A small class-conditioned image diffusion model, trained from scratch: patch size [4, 4].
Rows from block 2, named by matrix and row number. Each number is 500 + 50 x the weight over its row's rms, rounded and kept within 0 to 999. All counts start at 0. Numbers have three digits each. After the name is the row's rms in percent of the matrix's.
# ada: adaLN modulation (shift, scale and gate of each sublayer stacked) (model.blocks.2.ada.weight, 1152x192), inputs 96-191
ada.630 036:553514524534470462433544475431475440532502426536537545504430550422516498508444493553557454534552544544532441444549551462486495563593561501486561463492510490566535564557580418520463462501483510516416508540552378453378556500457489487580542504445569545464452502418505427391567532481548540377
ada.631 077:528502522541429479390533482443587445575502443474524526521487561472456521503506480574561481557515553543567479491541553470483497618549611481496498475485517494582557487512494456532464422515500512574404498584450435483394502551475493495477548481493585547395565524427502412488554546474533527410
ada.632 080:528490511548490485422517467447498449576506439458471518528484552475439537497517473574534483563487556522574499495529564484478492581508572468507484470471523500595561488506447472534463426519528503573415489574356458485399468562486493497444522466503567569398564527438502432501559553479525543451
ada.633 034:524547479506465526407489476469368370536585469501536509488472538456525490563509619539540543541518524511535480536512546429524557580491593517572536543523486489612516634505438501501511454499490560502469559540481398518442441514549549572566543427546533542429518495544530491446570523500499510412
ada.634 041:556553456473542553377468503483370361518566487461501453482507532486492457553543580518476520514486503489522542549461515530537564542468523532582523555530456506535501566457400511465545477480535567525460577503435458533467481523554565594535440432579483588424481500548514535534544481522464517517
ada.635 080:498480484469500485616483520557516578440475554499515466501519449546506496481507453430442499440528452468448512493470437508496477389469401495481499536497485484414450449471498544486505564502481478454585473450513614511603497461493475477479468526485414380586487498564505561560399471499472462593
ada.636 083:491554464440528559539461542552448449443535548514521446457514444519557451549522571464494530448516438453437543546452442559549548457490457557550522564550466540429442556464511534463552574459472549427556556422593515540568541439551550557591434484546455515585414460559532555512467438541447458535
ada.637 064:469498499475511465611504520536545553459464529522554487484473451489534504504453433443477478455557463481430471456488454491513488444518442526487523564512490473417460526502537503507501557511474507413555475419599561482606563453458476474569481531455436400588432491498506549520398478488486486539
ada.638 056:491501504454460500594488520550496523413508550548573477477524445531558478480504519431467525426538447491423507494485429519514486393489409525481525492515486485400436501504561513487532575482464487434584498429643542518603498446502474484560449546484430466596460457563500581518448447510483465532
ada.639 021:549507495527652480452464508467463450505475476515402508514417511438522458525429524517497467549415519502494480506501553522458522517569594517496505546464538567490513544526531477516489481451540503509511527399454377451495515519491546496474608455524486489546448555466502533377516513534516560552
ada.640 034:504495495538450509446544451457427463563542464434508511491477531475484560497526452565531495560491549515578487466510553494506509525474557476528464394507511454582558502497453459511472446498508509543410505567373440487405445530504511530461483479518556547427551522417503455488565564486529525413
ada.641 043:516492539521540486493498473452379433463488493579524535514445524411515475483421641498533475527440524547510441482549527466463494469550526516471508505476544495502522597551590438528493489493494465465477510455603390478471506484480490490573523528468548560516410476556444464295586481484526541426
ada.642 035:482525431480473520571520534561633532499527525405467462450558499582503499529541413476523512472545473459469521492454461552537549446440463505540488380533454487465470367419420554445498542513442545473555541519535606547540539437515512533334462488522467391534510534493530566599415486517477444587
ada.643 026:486521444519566504408502515477578524536504473416472484514508549515437481534534489503453518536476522497551525535450529484509518628482565492542471548509490501528524462439332524496481432498512520600465500534406520534473499569520555537377556451565490452394572550506496457546513528510478490569
ada.644 064:615530530525423496434493499454432365531543452559590528517450544428517494542433597580573474543519526540520471511537537429500533557586579530524547536491516502580524629552564458525493468480479532505452522519554369490461522509504505523636510430493562538466452505510510417396582511492527545419
ada.645 102:526498529552500480394538473433509452567503437510497542520454558435470520505471509577552480573482562548565463483543573447478499604564586492497494497477531483594562530540522448536476430516522505550414497557486395467411510549479495497522573468486588561420516531438496404428582545482543551415
ada.646 040:472524455484475540474477514536476531528553508394505466490550480568490488516578498492477555491516487447519546530444495469528535556424507484549542403527471503552486464422358556464520491497511530520487524532299544539427480497539541539457511498547488498437576507456523493583475516521471460514
ada.647 070:442510446451517536576485535563494595457505558460460456452564440579519489503554480412436545440508448439447554522442439579537511422412422511515484419540456528410452409449452569445531559481481507488566518453497616536552490468532534518410484549535421457553530472515513568587414461535453436592
ada.648 117:531536498447496527560454536546439482431524551565546469472497451493582453533473572456468508450536441470433512524475445522533536426523448557526517566532474514440438562510564515477549572464460533430564536420628497519568536436530519537601454494514450458581410457579528553475451439526465474529
ada.649 167:498465546555549474431539455437475499564475448519458545539462553453449542463481498560536474563430558543565474479547566469459465556521538462467443489459547470577560488539520461547465433533555457570428470564406440467438458557475469469472536461478569575428546533466466423430582553461547554438
ada.650 027:518502465527457509483510468468417477575543468449514503502509555494472549501544496524549508546464548499563518500498555487509521516409556468549489349499509490599553462482396471502471449511499497540426521536370464516442466542512534539438547513536519563405590509447502497495553568488507505448
ada.651 048:529507542533445444506500510442542469527501437527615538541412529442499518506395492546567445532568524542494426466547529403477510549585601518497566527478542466547515608571537446547458452509470509511476487487512416466483566529456478473572527449443524381476493558441497407392499545467546550442
ada.652 036:585495546516385437506484495475499498444469487604582558539453506433538476491406530513476433517565505544482421467553496411467470523595513517447532619465544463476506563568590443534476515517474500477561465474691450466556518493454461462600491469430493413552433523553471500433502495477533524500
ada.653 051:462501484455523506616477537558491557426504553530531467473511440532549492501492474421457515433546436463433515504468435521519501381475424535501520515527479493412438503493536536475527567471463491448579496418591570518608538449507485489527509530497433428589481485559520573523409458520458466572
ada.654 038:480491557551539428514513493429625522538467426531506564530422566409486516496419460512527441555534541560513418477547558473465489517577582507491574541476543487546547585574562441550444447519497514523489482494552431449480558552437494455488581464444534452480554550413478446417531552484555575461
ada.655 070:557507511512566559387500476470379429541533500502418508510529542497490483507573618562497529549369543521575546558515542520489519541498514490521434534479503543559536515509488501500527463476557507541447540539435440510424435531541532559503531453572539631421489455540516474487593509518508528491
ada.656 083:545489536550485463408512458433476454565497432490497533531455538450452526488485489566520473562502557540558469485544572435469482608541575471493535498470529487592557560533479465552466422518535495554431481562388421466398482565477499485498545463481570539416544529438497414468590559470537552427
ada.657 040:456539483462572510627488558539476524440522522530563441467501409524549491523458540416464524438525435442417486510457441465524526426486435545524565533535496506421439544486510520487527565476459522424573510395552546519599572443502517515579510525500420436597425492498511486462423452522463467547
ada.658 068:524479530546469486398538458439480422569492455506481529529490560454449519483509492582538482563470560539587490480547566478482487585527571469494469477474527501591564514544492450539468430518516485581407489591441435489391465558478482491475514498492573592402563516451481441480573545466534545417
ada.659 055:496531453432505578511452544562475475451544561466541457452571453560527462522551541477480552437503436447444557554439426562537524446451423545530507508534454526440435482441490549442565570455502520444560537475600533545545528436547515536539414510546451526572438463580531556566449440531455436535
ada.660 028:582468484485507528510460481557446492479457565549465438534526448528501504471513557527442486495430483480502543470489473542482460459511440471470299672468507474494487402502497544520519538492554449448540454494450519505537420482506442512507379478517461471551437476638515537542381480485490501561
ada.661 060:472489455463500515542485524547566622456488537439451475472574452589482509469565442424426535436508459450455549521457443542513473461415400474470493409511458519432457386436444573458523530498508473521545473505442625520515485488515500475399502578508444451515554480510502534613469466523462436592
ada.662 073:466486476464506501608495518563514581440482557485475467481541446560508488487533457410454518434517456466448535499466440558509490386437398495492503467508473505409453424464491555470517562493479485463573493449498631519578482458515499486437484565501414432574516481536501596585402464521462457603
ada.663 050:481445547548469478503544459483458550546485469488477536531493524523469583438490504499516516530458529524558491472538533467464437503457485433461446419469527463548535457531522502547469467529563439572468431560306520481458404555465446460451558494470511551468612543467461450484518554440538531439
ada.664 059:536548459439487546558456535559461456446544542515534459461541450541568457533530588434491562433546441452433529537447434522542543466457449531538557516545450550443436548461470547458549572471453539430586551440590535545543517442544552544561444512525446498593462453552532577543464438527446429529
ada.665 025:485434539502532473615502461514391531449476507571397506501502462549492542418455506441373503478473497507479470450496470467445423430439365435425502494431524473460482463535578490539493535518542433480579429484515518464600453484469435441478542531457431451580504528545469532512499496492487493535
ada.666 035:570548476501390535434509534496579367556573432485608498466500533497504489548462575536644543500592505513494482512490505442542534599562566533554582475531473524545495519489526474501516491513489562509421533567515423508460583483480513534616522441497559563485450562416526395495496487469499492352
ada.667 064:540506492542493509427520483472528492569521452430469514514516548503434525509525488568542496551484546515569512496509549465498495609505555469511436451487500494590550445481451500513485447524537523581424491599331472494382486533495498516463547483517562522420539531432511386514552538479519516449
ada.668 045:598570458486423556420464517494371354519568507502562475461506502465520427567540625552555529512544499490507535545495512485545573570536559560570511520535469545559493563500478486476542495453442567473430583526577403542417543449560547574643461479565544559477400457531556458457530486509479490411
ada.669 054:589548513502503538411493521462456382545559463529582503498480545445528472557475624570571520531497512520522487539511523431514547572555572544548589524507501524575512627506523467501520480477496552525470550521562368510445551502518526547644528446520568577482457508503511421407586492496502522423
ada.670 059:406439492539485476504578457491598567551462478431436517514516522531448556448536371502477489532489537504559492456505526509473457522440519425464479417469517454514549405475416490510439453543525456551460448558383569488490436555463460452347485524478525498420607543443448516584500549479522505516
ada.671 066:422512480461518492624476532545595596448509519473529450461479416546514493525481421439473504437571445443413506492456440492516517434483471519514591484525472496423440492460480556468512548478471528436566496427459579512576552459505518493487511497498444367581467521486523516551422476524453455566
ada.672 050:500591434474570551483455570517565475511554491434537428447517445524493455595524497505485530483535466437473542539445486473556585565514574572577567522558460563499471588440417538461532486433465597507465565469372496531436618482546589580494571510561498466484453494412574400504504480557452470521
ada.673 063:482486466478526503607480516572520621469494533443485448497528424584483508489508448420465518446514453455458531498460446476501485435431414487492480496504498493453453407458433582486519530508510485492553476475344619513564484468497483485449498511500426391549542539515521496566371478500474458593
ada.674 074:538516521541502500397528481449482416579521434500511534521458572442482498521471546586589489566491552539556479483537562471496518604552603501512501509487525508600552533512509451525485446516512523549419521560495375481397512516493498513560502455495595591439485536448500429417571534484536539384
ada.675 034:498449507527429433502505512482670559522431489444483527516501518511435550475452315502516446494507515494490449437500508458475467505478539469457512437466520479499516423522497507518438461521491461556494424508462570456461544538434471422381543567452480396481596537407490494548466537478517497566
ada.676 087:577502548541530501418513471448488416555495455550496542543456565427477485508473567600567468571437551558557476503547559458476507581576591507501478531470557508584555574549559450538489451504519495533457512545523380478421505535492498511550507444502598574467476508469496416414598528485541561431
ada.677 040:475568481510558552427501536444573455562569453444501493456507540493485467553517574534578528527476515496513496576479529479536572611497599548564568446540501542562523524487462491482527441459503554566459570546519427518426578514548570544552534476548557554443479515443519387434614505525510491449
ada.678 070:536437552554456460424533449462484499550449464516474537552480542468433549441485430563503459553463553553570474459547551461452432556536519443449435543444550466569560459545527467562452459548563446564457427587417484458459439559456437448469536471460531547453557534454466437531543555450541550473
ada.679 082:453481500464530496600485508548434556418480561545481477484515447528549469465504540392417514438493452475443503501470443534503483374460384501475497508509488488403447483497539522480524563496477469445585493422604573509604482446514493482533459536490415445587464466572477612506444450512471470575
ada.680 073:444524465440515543574459534559510515433515555476493459461537440552534467521545485440443536433506437443428540539444443571534526427452423528531513495538461535419440491456489546454546569474479517442576526448570586531574527455543538519503414542538440477578463448526527570574440445540450445569
ada.681 070:535568428483507558516488559534551550503571519412503409450537441569499447586569475488451523490567478439502543542438477493543580517466530532578525475542462495492480496436394564451523497439440582485493546487348541561486554486561571586420550493580484393472478488497574461548476486561448463576
ada.682 087:433506479453527513598484525557485586413497558501502461471536432552532488493521482407418529429515435452432525513458431544516498391448408511498521490526467498387439476464504545461526567471475493444580504429540596525599497457522508499490489556508423438575481471547499573556447452533461454582
ada.683 048:471483534541419433529558477461538519533536425458553501518449496486485560497445436496501489525594518518523437448511533412467488522520575465500578456488510434544526539512447471554423448523472508524460451515349492473478485551460472462463580463455511441434588560422496436480496562458524520444
ada.684 022:591473579531491430489489471487346473441463445612495533547432461468461440457410578478447480508534502542487455461553499420459450498533473473462525515455598504485497566567544477582462483551469439488476440525486515477466449471466439443545484496437501409510487551483439437414545514454523531488
ada.685 042:429518465448583535589480549558486570430527551505537458456528451551556468507516534413450545427503439452423518535464438537526521392434418531504554472536451509406432529460507549437545574458467501438572530412591565534576565442525515509537524545506434458584457463543506555501445430535463464548
ada.686 068:575524527507503515441491493471364390498517505589533537517479560423543466525456626551569503535468523543517488512532530473502526504569543539522527575497513522538520584540581435507522499486504519493503543483676360498487493482508504535654489488510539614519437483546498532383551489509516532431
ada.687 131:538450548556457457429532445442489484559468447528488557550466559454458556448470489565530455563469564555568460462560560450453451557532534448453456506447541451575566495547527459555456436549546454560443449570440446459447436564458452455487518451454561556425563531473458452474566555449555558443
ada.688 037:492490520531498510424547464449403449529516464577454546522508556463512503470512598554539510546422547550556485500555547493488492555506512481480452430472547505553546518528527450514503457518531462550464516551539399500445445537498493500555508484496569644464543504504453473423611515467541524395
ada.689 041:572455550549433456459518474458486501534500454522517537522459507478435541477454457543507485534524535542539479477537534412449451561540531453477504496458554481578526478549522485554458449524544487577471444570341487460422461542470462462498628456471502460469552549438500408488531552454525538451
ada.690 041:506441525500462455545519472529534592481489515501448532531517518551488543423495505420514498484479491533475476494511479441456440441445424433444483445452516459467485387494466569507482514545545440545602455497475597471591390513474454440477557450452437423537627564556458550587431513464518503612
ada.691 070:459565429451471546539479550552565540466561525408535439449564449588515459558552478445482556437574441438453549543434440505549558511431493526558598425556443541462444476425415559437526532461444567490532548477443576555479560459540554541457510552546467424523516492477546496569465459542444422544
ada.692 035:494513491476509560429495471490320451488531553532450504476530519491543494482564626496477548498442497490527545546494509576523506454462429507509422510520480504528496525504528495479553504499529492522480542508596451528483424514562524544547381516543499672477501430600487568466529469512494489460
ada.693 035:459434526489476502488453477534453514457440567529433523512564518531480515432525540462469535485386499521501522520485475567473436400440368466438387560464522510442500384501555517495524525517570422536574452504614558500583424502497446461497457499494468607530526498640459606539472468476510488585
ada.694 082:468406504523487462530534463522508602508426515468412505537515484528459557410527371484443459500479513503525512442511498524451411451456444416423399464448522440476515380489467524516455505547525410509503412516373584479527405530464429428353488505455472473480585520500451551588444531473512509562
ada.695 117:543466550561500453409531458431479467564479435521483544539459561446451540473466491567524460571470565553570457464556568445451462571555554461467480529445542476582566524546522450557453429531549474568440460565452429451436469558459465464509570461461555545426550549458472436458561556459550561435
ada.696 133:451493454460516532580495531563542617462515561437460448462572436604507519489571449432435535435499446440458563522441437554520494436410419483499467439526462495431448421444436586455527548481492495497565486466420633540559474488539514508404495518538427435537543471532519540606439470525449446599
ada.697 020:521401587546407457494544481525487593512435544524513584532522577503498514432452511487557544521443546587530494450526508548449435456506467487422447395454561474460518391550593466544474498582511429566475424471542523499550424517480412416487522477442474535474571499500441561513450506476519496547
ada.698 067:453524483513499546389533479462507412573522471470439520474519543489479526526567537561541527555458543512568523536509550547517522589499552494525486444507490523556550485470456471475506445502534522544412544578490438510430466560531537550473485459549575647394568498485490478512572523499507508430
ada.699 081:513557472447544547536465556536487458452539541527545452451509447504560441561507559475484532453521448458438524544458457528546558459526495569549555543545460547448441582487533514454554554437448554435543563418616478532545575448539549555606501509544475484567404454535546516472486443545458465523
ada.700 067:533461530553452462395507462439492467561480449478490546528494567467437552462503447558505467553489561548563489476546559503469466563521544462467456488464520478569559475538498469539466427523539477576405460587406463478420450565479467463426536483476540578375572497448484452529569560482545544444
ada.701 031:590559474479518542512457574551587471513510481488543452494511458545449419589463516539559516474571478477461541512468454455555557605516581549556582561528501584512466496479448529486528519511475567451495526514380523533435589428512527556509499499515504404522399544420549419545426480534458443518
ada.702 048:489421537504507423573506464519505558444402530528452529531469484481492549414444422423478434472476495524470477420524480541457422379507428459426406535460523457445486410543543513546472529540532415457530427464494571451583433475427427418454506536433430446548530516523454598536375498456518528555
ada.703 086:516503529542476505389531477433515433571516451488494533514492572455481510508506533587548493571468560548579483511539568473482512590545590494510500481483518495588564526524495449525479430512510512557413517566481404492423494556504507513500526458509597594402518506460488418447596534481535543418
ada.704 020:540447490508568506553509508573521608527473548450445522518578504563477506493513483485494556477489495494507541507476474513497470502443395476511462500490481563491487328476448528475475546590565473500574460559446624503475463463492482482475474511524453480566467482487493591602395511469491440561
ada.705 031:516472510473398465594480527535503521442449527548574516503506465520548514446405500433505461435551464505428482451503441510495464431499401497456508450497483484426458455547575506514502568518476460466579458450616553490572514464470480450497469527432401416601507488524475523506422471476494491535
ada.706 058:454455509544552489437532444469454486550464484459418513534501535488431549451544434555468480552425552518567520485530558536480464545476506449476380472474535466561553452512447486532483449532557457555430474559337486484448421559491483486405513470516529566412562510459478485534539554485529557488
ada.707 066:447483473485502470583481514541562585457471498446492460507496447545471502488498365442401488453552463448458512476469455509491484457453479475488538464503482483433464463459432543487468529492471492486530469457336614503528515503478493462366551528484418367518548509448500535594424505517473472594
ada.708 043:425475477480526487587522508544578647445470545436453454482540440568501500481529399420435506446513461463472510473473447543493477406453438480470451506501474480410462402467455545469488533496459467486561466457442629515574510470490472460382525535483438395538495501523501556589410475503484451598
ada.709 078:469501516548504493387543473433599465573480442464463552511493582462437534497518481567550490561449562545558484499535569509485492598542581484486483469484508511548568486507504456513467428524544500585413505580513454471424514575483507485458522485491578605403571522428477434500583549489546530436
ada.710 081:477408530514474456527495459520552556463430541501411519537543501540471545412528395466415466491463507517515502485506488536445414439460420419423425531444521460459508389515504525517466512526549417529564430504447608474562404531473446425379500515466428472508580498544456594630457509481516515600
ada.711 056:534529509447470536533443511538364462413517561569536495493508462486587463516478631451484518451499442484449522534483457524537521413505440550519468564538479522456446577535574508482552557473471512433563533425624481526539497439542519532623423522507471500568432440589505556462499444520477480519
ada.712 043:506529502479490483578496492519367454447522515560569486492434471449576451527440604459500505485559480492462464479505496444524546424531501557532564576531503476481470630522511472514520520500416521388497537396596463516548554432505509530634433497479493472535371460553514535388463475508481492463
ada.713 081:482491521476487480591497498524431505434487542580548508491474472480569494475456553438502500458512469505439465472502464483502484399519412518478530528505508480431461551536584485505525558497476474417567498427675496486603515442483477481643456520461450470608426481548480564445447466486503497493
ada.714 034:477557504472483494578474548493510515460534525543569522466466490479585453552449551427530503466569456486439485522489476512544564452518498547548571503545468508455461601525552492479524522457431547470545556411689475526561535451534552525582474529512460426547482485548516543405483472529485489496
ada.715 073:517494507537470506383517477462524450582503456456448527511506552500437525507532480565528501560497557524580518508524554503489489606507553462503469469478517508586555464496461483512485433518535506579422499603395464485401459548496496507436502476512568590402575528468506450528542548480521526443
ada.716 132:462497485453532505608474527564495562426484555521515474486514441540539485491491495421451514433507439459425512507467431533514493401467415514489515526518475501408437488472523541473527576493486486429589493422577583512604514443505493490522455529494417430604457483549496586527417455517466460576
ada.717 066:404458487476476469604490505540566619460454535447450487497525454571492530453526382412435494445501465460463515493464453554490460438424437463462467456496479481423466398484447544487478536512491451485555447466458642506588468497494483448374497537481415396532558493505480562582420497504480455605
ada.718 134:491518477447516529575473531552461520427516562541513471464523452531561463512511552436467526438505444466435527527460440547526517409477415531510501518528468519414439515484544535461543576470471508432580526426638543528598514444531518519555454517520433465593441459582514581510448442528462460555
ada.719 034:487534518458478524553457551517535523424517557562537495453515457530547452537496532433464577445554449497426530559461447577538540429476467544527520525546488522410446556507546533474553541462449521474584522434652575561613506480565525506503456531527445437529489454623518562517499445555465448580
ada.720 023:567479529542456487425555482472534534531503435488587521537493549456438560475494467573519504535504534533539488477544524468485457565535551485477393551487487495579530409506493472532468465512566493523421460597401455476437455524443438486559529479457545613444512512414503449547466540482551532417
ada.721 116:471523462435503541573472530569420500431526570509517446453530427548563471518529557434458544431522435444443542534453434550540528407455417531529508514542455507427434519466503543456555575470460514420556531427556553548580493433549526537541435517535432487570448445582518583528454444536445446547
ada.722 032:426469498526483480474521440475568541563452461459397519523512535502435575452535466522554477537414543529552491464510541520485459540461483427453421430480525471506549454477452512524464461556554459546454456547388539468470441588470486478418501434495525548456645550472457472562561553453547525496
ada.723 060:522509493529467525384529490462520450575512471458432504494516540510460527505558466586510498556464544510578530508504555541504510604523561474514444425495502522567548479501470485499486453497528513586410511590379463504401476574508525533421530475548563574404558503443513421534575532499512521452
ada.724 039:613555489516447508398495511463463409562544439505584510497483537469498498551480553571577475531545527505521498527530532424515539634545593519542590503516481505568525600507511474492498467476487555508433540532471379500388555513506545544625554424499576579444458487427533363448614522504519532393
ada.725 036:363496476541537477479541483450626576577482445433446518506490528507437538474556368526520465543452542498544468505501552495491484600480554459497507371501508484543561439489449472497446441503532493549448487567472511482473517571468530484394555527515559501430598547367470442526555553480527522471
ada.726 065:549543508462491519539461531511490471440536546561583492472498495475571453546492582461512515466541464488448501532483468493531547456541496558533566568532471523459459604497561506477541539464459547451548554409660473519562559453537538535656482526514459479565427456570526550447496449530476486515
ada.727 053:488522481453510519589465559569570546460501553490524452477521433554539457535493482426477533444543445460435533528452438510533534464487468527536572532530475534417440495468477557467527563480466531466600509424510593533579538457519537521494502510525414388581486486523525562568385465522452448604
ada.728 088:424489475458567514613489530559530619431487560477453471475530438566522487485519461401443519432489441457436523516459436544510489382432409505490476472517475495405442428470496553459526556483491480460591493432528605521604503447518494487450486545501425419585486490546499573534429460529466456608
ada.729 053:556552499516434522394479498455492375550547461507558526512461550432514459563490569586604489554533539533544490518532553464515566563557604539566538512509512515584536570532509452502499445478474557521432565508499387499400532524508539550581510445525571581423487501464532451412558513491523537427
ada.730 056:468464490482500477614499495555487621425486545494501494504524457553516497463489468396405495445519459487459500483475448501488469388442375470469480498496494461429456453488483551489509546514507464465589471442470601499586451457494479468471466531478399371572501498555481579545415478498492477588
ada.731 032:532470503542366493414512453492479398592477473450480520526490531498427543488538451595551466563509561538570517470532564503492474563468543449513463508469521471578564440526459480529461462529527499526440476579343480489435432548474484508454469431498547569402574528485494505584521561472529532471
ada.732 059:488444487502540510539500483547481609500479526432420476509565469593446523446569435466452521477458498481513554485479477499487448480404417427470439489480498492489494384461435574501506524541558449520531440537325612521501429493490469477419508526505459473522556510514492508608469507481481474566
ada.733 074:506492502464491493619481533558480577429493559541532485491511454538553481489467525412447513441509452484432505505470442490507492408475410517488516530510495504424442498500536536487522569494483487451613488412578567513622508450500495490533504514489401397598468484563500570503423465514477472584
ada.734 072:558485523553467466388521470439543479570485433488476553543472570461460523490480461564557457566497558549562478472549561460462475610544586465475480500465534490587563473519500470529451423526530494576437480582435427465383480556470486479447568459476566530413566532449496427473543555472545548445
ada.735 097:466509465447513515594470535576504548433492558486505442487525419564535473509518469426453511427538433443437531514452429531528511412458426513515516543532470500413436484464480555471528572489467501432574502431492602528572514437513510506489459526511427422579456475538520568556403454522451447579
ada.736 052:511442518533441445489524494485690596550428473490454563550506548514451568444472363509551454510511532545510465451534510482457426522501500436426484440454522474500529371510520493502445469555532447575515414557476540451484478556430438422361539496438516481470632559464466506553469541459541515521
ada.737 044:489473507469498481608483476537348526426475553600502504517496474486556492456483562433455494461466467490454493481503465499487485368458391479474506508490512490452459503514523503499512562508481451420578489414594524504576440465503485482565424505475434484576480463587469622466446474494488498544
ada.738 050:524551477459511516583449541540488504432516534523569471477482455492568444549472562442524511452527450473429503531467449484528544416515509555536545552550475506435448574489520502475527561462440549397556543396610497520582573443524537536587503519513447424587400467538515531436462458530469474532
ada.739 055:506463486490537469571495522556565620452465516459496466501533448560463510470488401421438504443515462468452500459486440435482447456456440479450508491483479483445457409457455555492491527518521472505548436479378614477524504473462455452456595568457431385553524530459502492560406479490477470583
ada.740 081:505509489453537513580451537553478517434494555538514461478503437513557465514477523445439509444508448469428514506461441518509509421518446536501511588512481523420443522506535535472524574461487506419591506405579541503589534456522512511539494514500430423601420455564521551509424452534467466575
ada.741 027:443435568555406440505529436488456429541439458538417540530471493483430573446464412516445445529493536525551497440539540467459445510512457409475468506455553464546538497579573482596445496550534452515466414567380531469474436550445451446475506487444532539464572529414457464564512555458528562451
ada.742 048:522500474506439548437503512503489475528533489453429504473587510571458498488576536507506557499515519500532573524491516548524503565416466458505526381504488572506518425464454540484522496504507504596460509568380539541392455532532543510410553515535513595422614499485497460608592500526485485511
ada.743 074:530531472526449516388505505466558458574547438418509521498529553525467506529531489551575510536538540508547507517502543478520534622463589489539546419508487536593541472477418509496488429509502538578425523580394476513365520530500532520450543495515563529388566525416518432529558529502516496447
ada.744 096:506495518555473478414534480438578489581494441454500549531482579467451521502484477566563479565510559548569467485540567462481498599538602478500506458483520482583562489514475467525462425527516508588439495578424446485398494559477497490440555485488577537412567540438496422466578557474542538435
ada.745 100:468508478457505508606478525551510557420499556513522457476516435533541476507504470428447511434528443459433513507460435524520511385466418521507505538524474491411444490484515536472520569481468497440585499417563584523614516457518506505498465532505419420584461473555510575537422446528460461600
ada.746 020:489502518542581486458499486476531426542480451548491486515468515454453504501463471564526505557490543521526446472546539440479477598576625525469521621461577506545541586531525429543474466459495492449447496548551378453512570506463452467607598506462575556512408543427521423483529548484554552396
ada.747 066:517500518547497486410540469445463452580527436495507532514454554453457517508495511575549496568483559533570472482538566473483505570533578490510490486480531476601557550522474457531467427519515513568418503560417407482420473548496493509491544430495564570422533536456508439439580561468533547415
ada.748 089:517474535552478464417539460441507470560488441495505534532457556456456539477480470572540469565489559540569461463543565451473474586552593473483493487473532466586563521531501449548461429532532486558411470574407432469404480561469473483487548477476565544417551535420482412458564558463539553411
ada.749 065:574545485449517561483442524534380398454532557572479465472529476505561442537546598499473511480477468478480547563483477560533547453511456543537466609520484563476464570498546518469564549455489531445534565450607476533538481471549544566575439486552477562539448428595550570522499443544466496529
ada.750 032:381504476501567483587532487515490548521504454445473479469492435556468552487527466450505542468505480454477516470488490462506477530433466471491581358515503484489483515461430522522500495508505475442462473521320563505462509488489508482502501545476521451527500522378480398501487518492498467436
ada.751 074:521572467454504538515467558527469441454551537518579456453514477497559425564508572479521538458538452467445513544460464500554572476522505578557573541552464539471450588483528504460556538440436559447518565434651464541538586437543549559620477524535487496552399464529550498441490442542457467504
ada.752 035:539492490450519528552475525560466544429519560543540485481555474538554466501509539422480547424507449484448535516459426537518506414471388515489480501514457543439442480484547542463536581473483489471573505471620561526541501434529502501550498570505429486591457439576518578544461436519475447540
ada.753 065:488538471446538539558465555551538518438507551521528475458521458518558451539501535454481531441510444464426528539467444562537533437510480560519537510545456548413442520473544522447542573451454531441557543425645528524558561446535540529526482534521463497586411443535525554506476438549464458538
ada.754 050:512549456439582561550452545546419471447544542510490434444536431563523451533556542451452546427522437437440570553447433548541530480440426536540543528540441563457428541445469551451563577452479538462564549466505543542539536439558547543520466522549444494585433459551554523553489441550434447542
ada.755 089:431506470449547536580485534564526580436500567473480456466552433574523472507532461419440537429508438448442547523442431556527505420439416510511496487531468524400440451459488552456531566478488499461581504449525608532586509456527514511457471559526428438578478472537511563570425452533453441587
ada.756 026:536518500479505593457544539543554528534546534511542454478622523591497450513573548516578617474486488507501551534455451469537511564465428520514509454516506545490483401471515512485547520482517503561525506577566520539516485448544482518598454574531501585542477516498522459583469458505470434475
ada.757 074:532507533549535498444518474444458424579507439512490531526455542446456514515481533596576480573458561541556486499544567460488512587545575501517478500480539504614556539533508451541486445523545511520419512565439395476417504524494495518545508454501585571452478529439504390412573554488537555411
ada.758 043:499518501480558484603471496532456544422491527525550481490485469489539452507469510440498462454511455481432484477478456494519508415506437535494511565533489490437458550508552517490516563493493507424571520417615530489572552431512504503614430536491451412627388483526516552447461459515485489524
ada.759 076:468472509476505471628495496537480575422469543542509499507490455516534506460466483427470483447507460490431483472496447511482466363468399495456489512495509471423458476507545519509504562511481457417575467430594565489614491453479459455523425544456433417600462489552471569495427466495500486558
ada.760 043:423468483476500480560488521530609642459458552436486503478541461576483516456540359419423498442500465462456528516459464552498468445417434479475504436503455520419465390478477545469496528490518463508548467475501639508553515503488504454389498583493430422519535470491499563602449489513486452593
ada.761 083:545581497494485547426468544455543386531564472503558499472481526448520463586497574568576502532506508506499499569496525510533578575579616576562545515538497534548510591520532474486525479442476573512472576506594397514468583521554572567557521436554555553472457480499546429428567494530500516454
ada.762 043:542517513552541482453570519452640511582509424459564524507488564466442525532449502554556474555514545530539451465534546397487500626573601511505563496476516512559546487502505466528482442517501558560449498556481411470433582518426489493561600517473570494458498567372498357476516530489528522434
ada.763 045:482565487496524484558517552483602510505542455488601495484442495472548452566414553472614483493562483497451449502486491415522562518540576564543619484540503503501475582499497486484497485499449564471522550422534464500518629472487545527583552468489504365535447569446511427368444488503496498478
ada.764 024:447548484519600470547500516458489533536562455466557514518415508442532500538458475483551495522543506490461451512483539443510563516456573520564632489526501470562510594469406497506476477465477549474555546454480477495491580495503554517537564482505496388505499540459517517396490555524511526516
ada.765 122:523501523551499486408540468433510420576510434496505531517464559440459526510488506589547483568488560540564471485543570465482501591549587486505509486478524492592560529523498444533468437514520513553409504569446405473407505555483493501507543460493585590422514525438499419455595552474540552401
ada.766 055:525485556526469456470513459450398400508489460596573533539421525404540514473436571565510450546514531549525435447555543448472484501607529506472516579472547459544532626567563422561479473525481484464437484489579378463488489526462467484641477427461545532467470500494472472389545520466539561392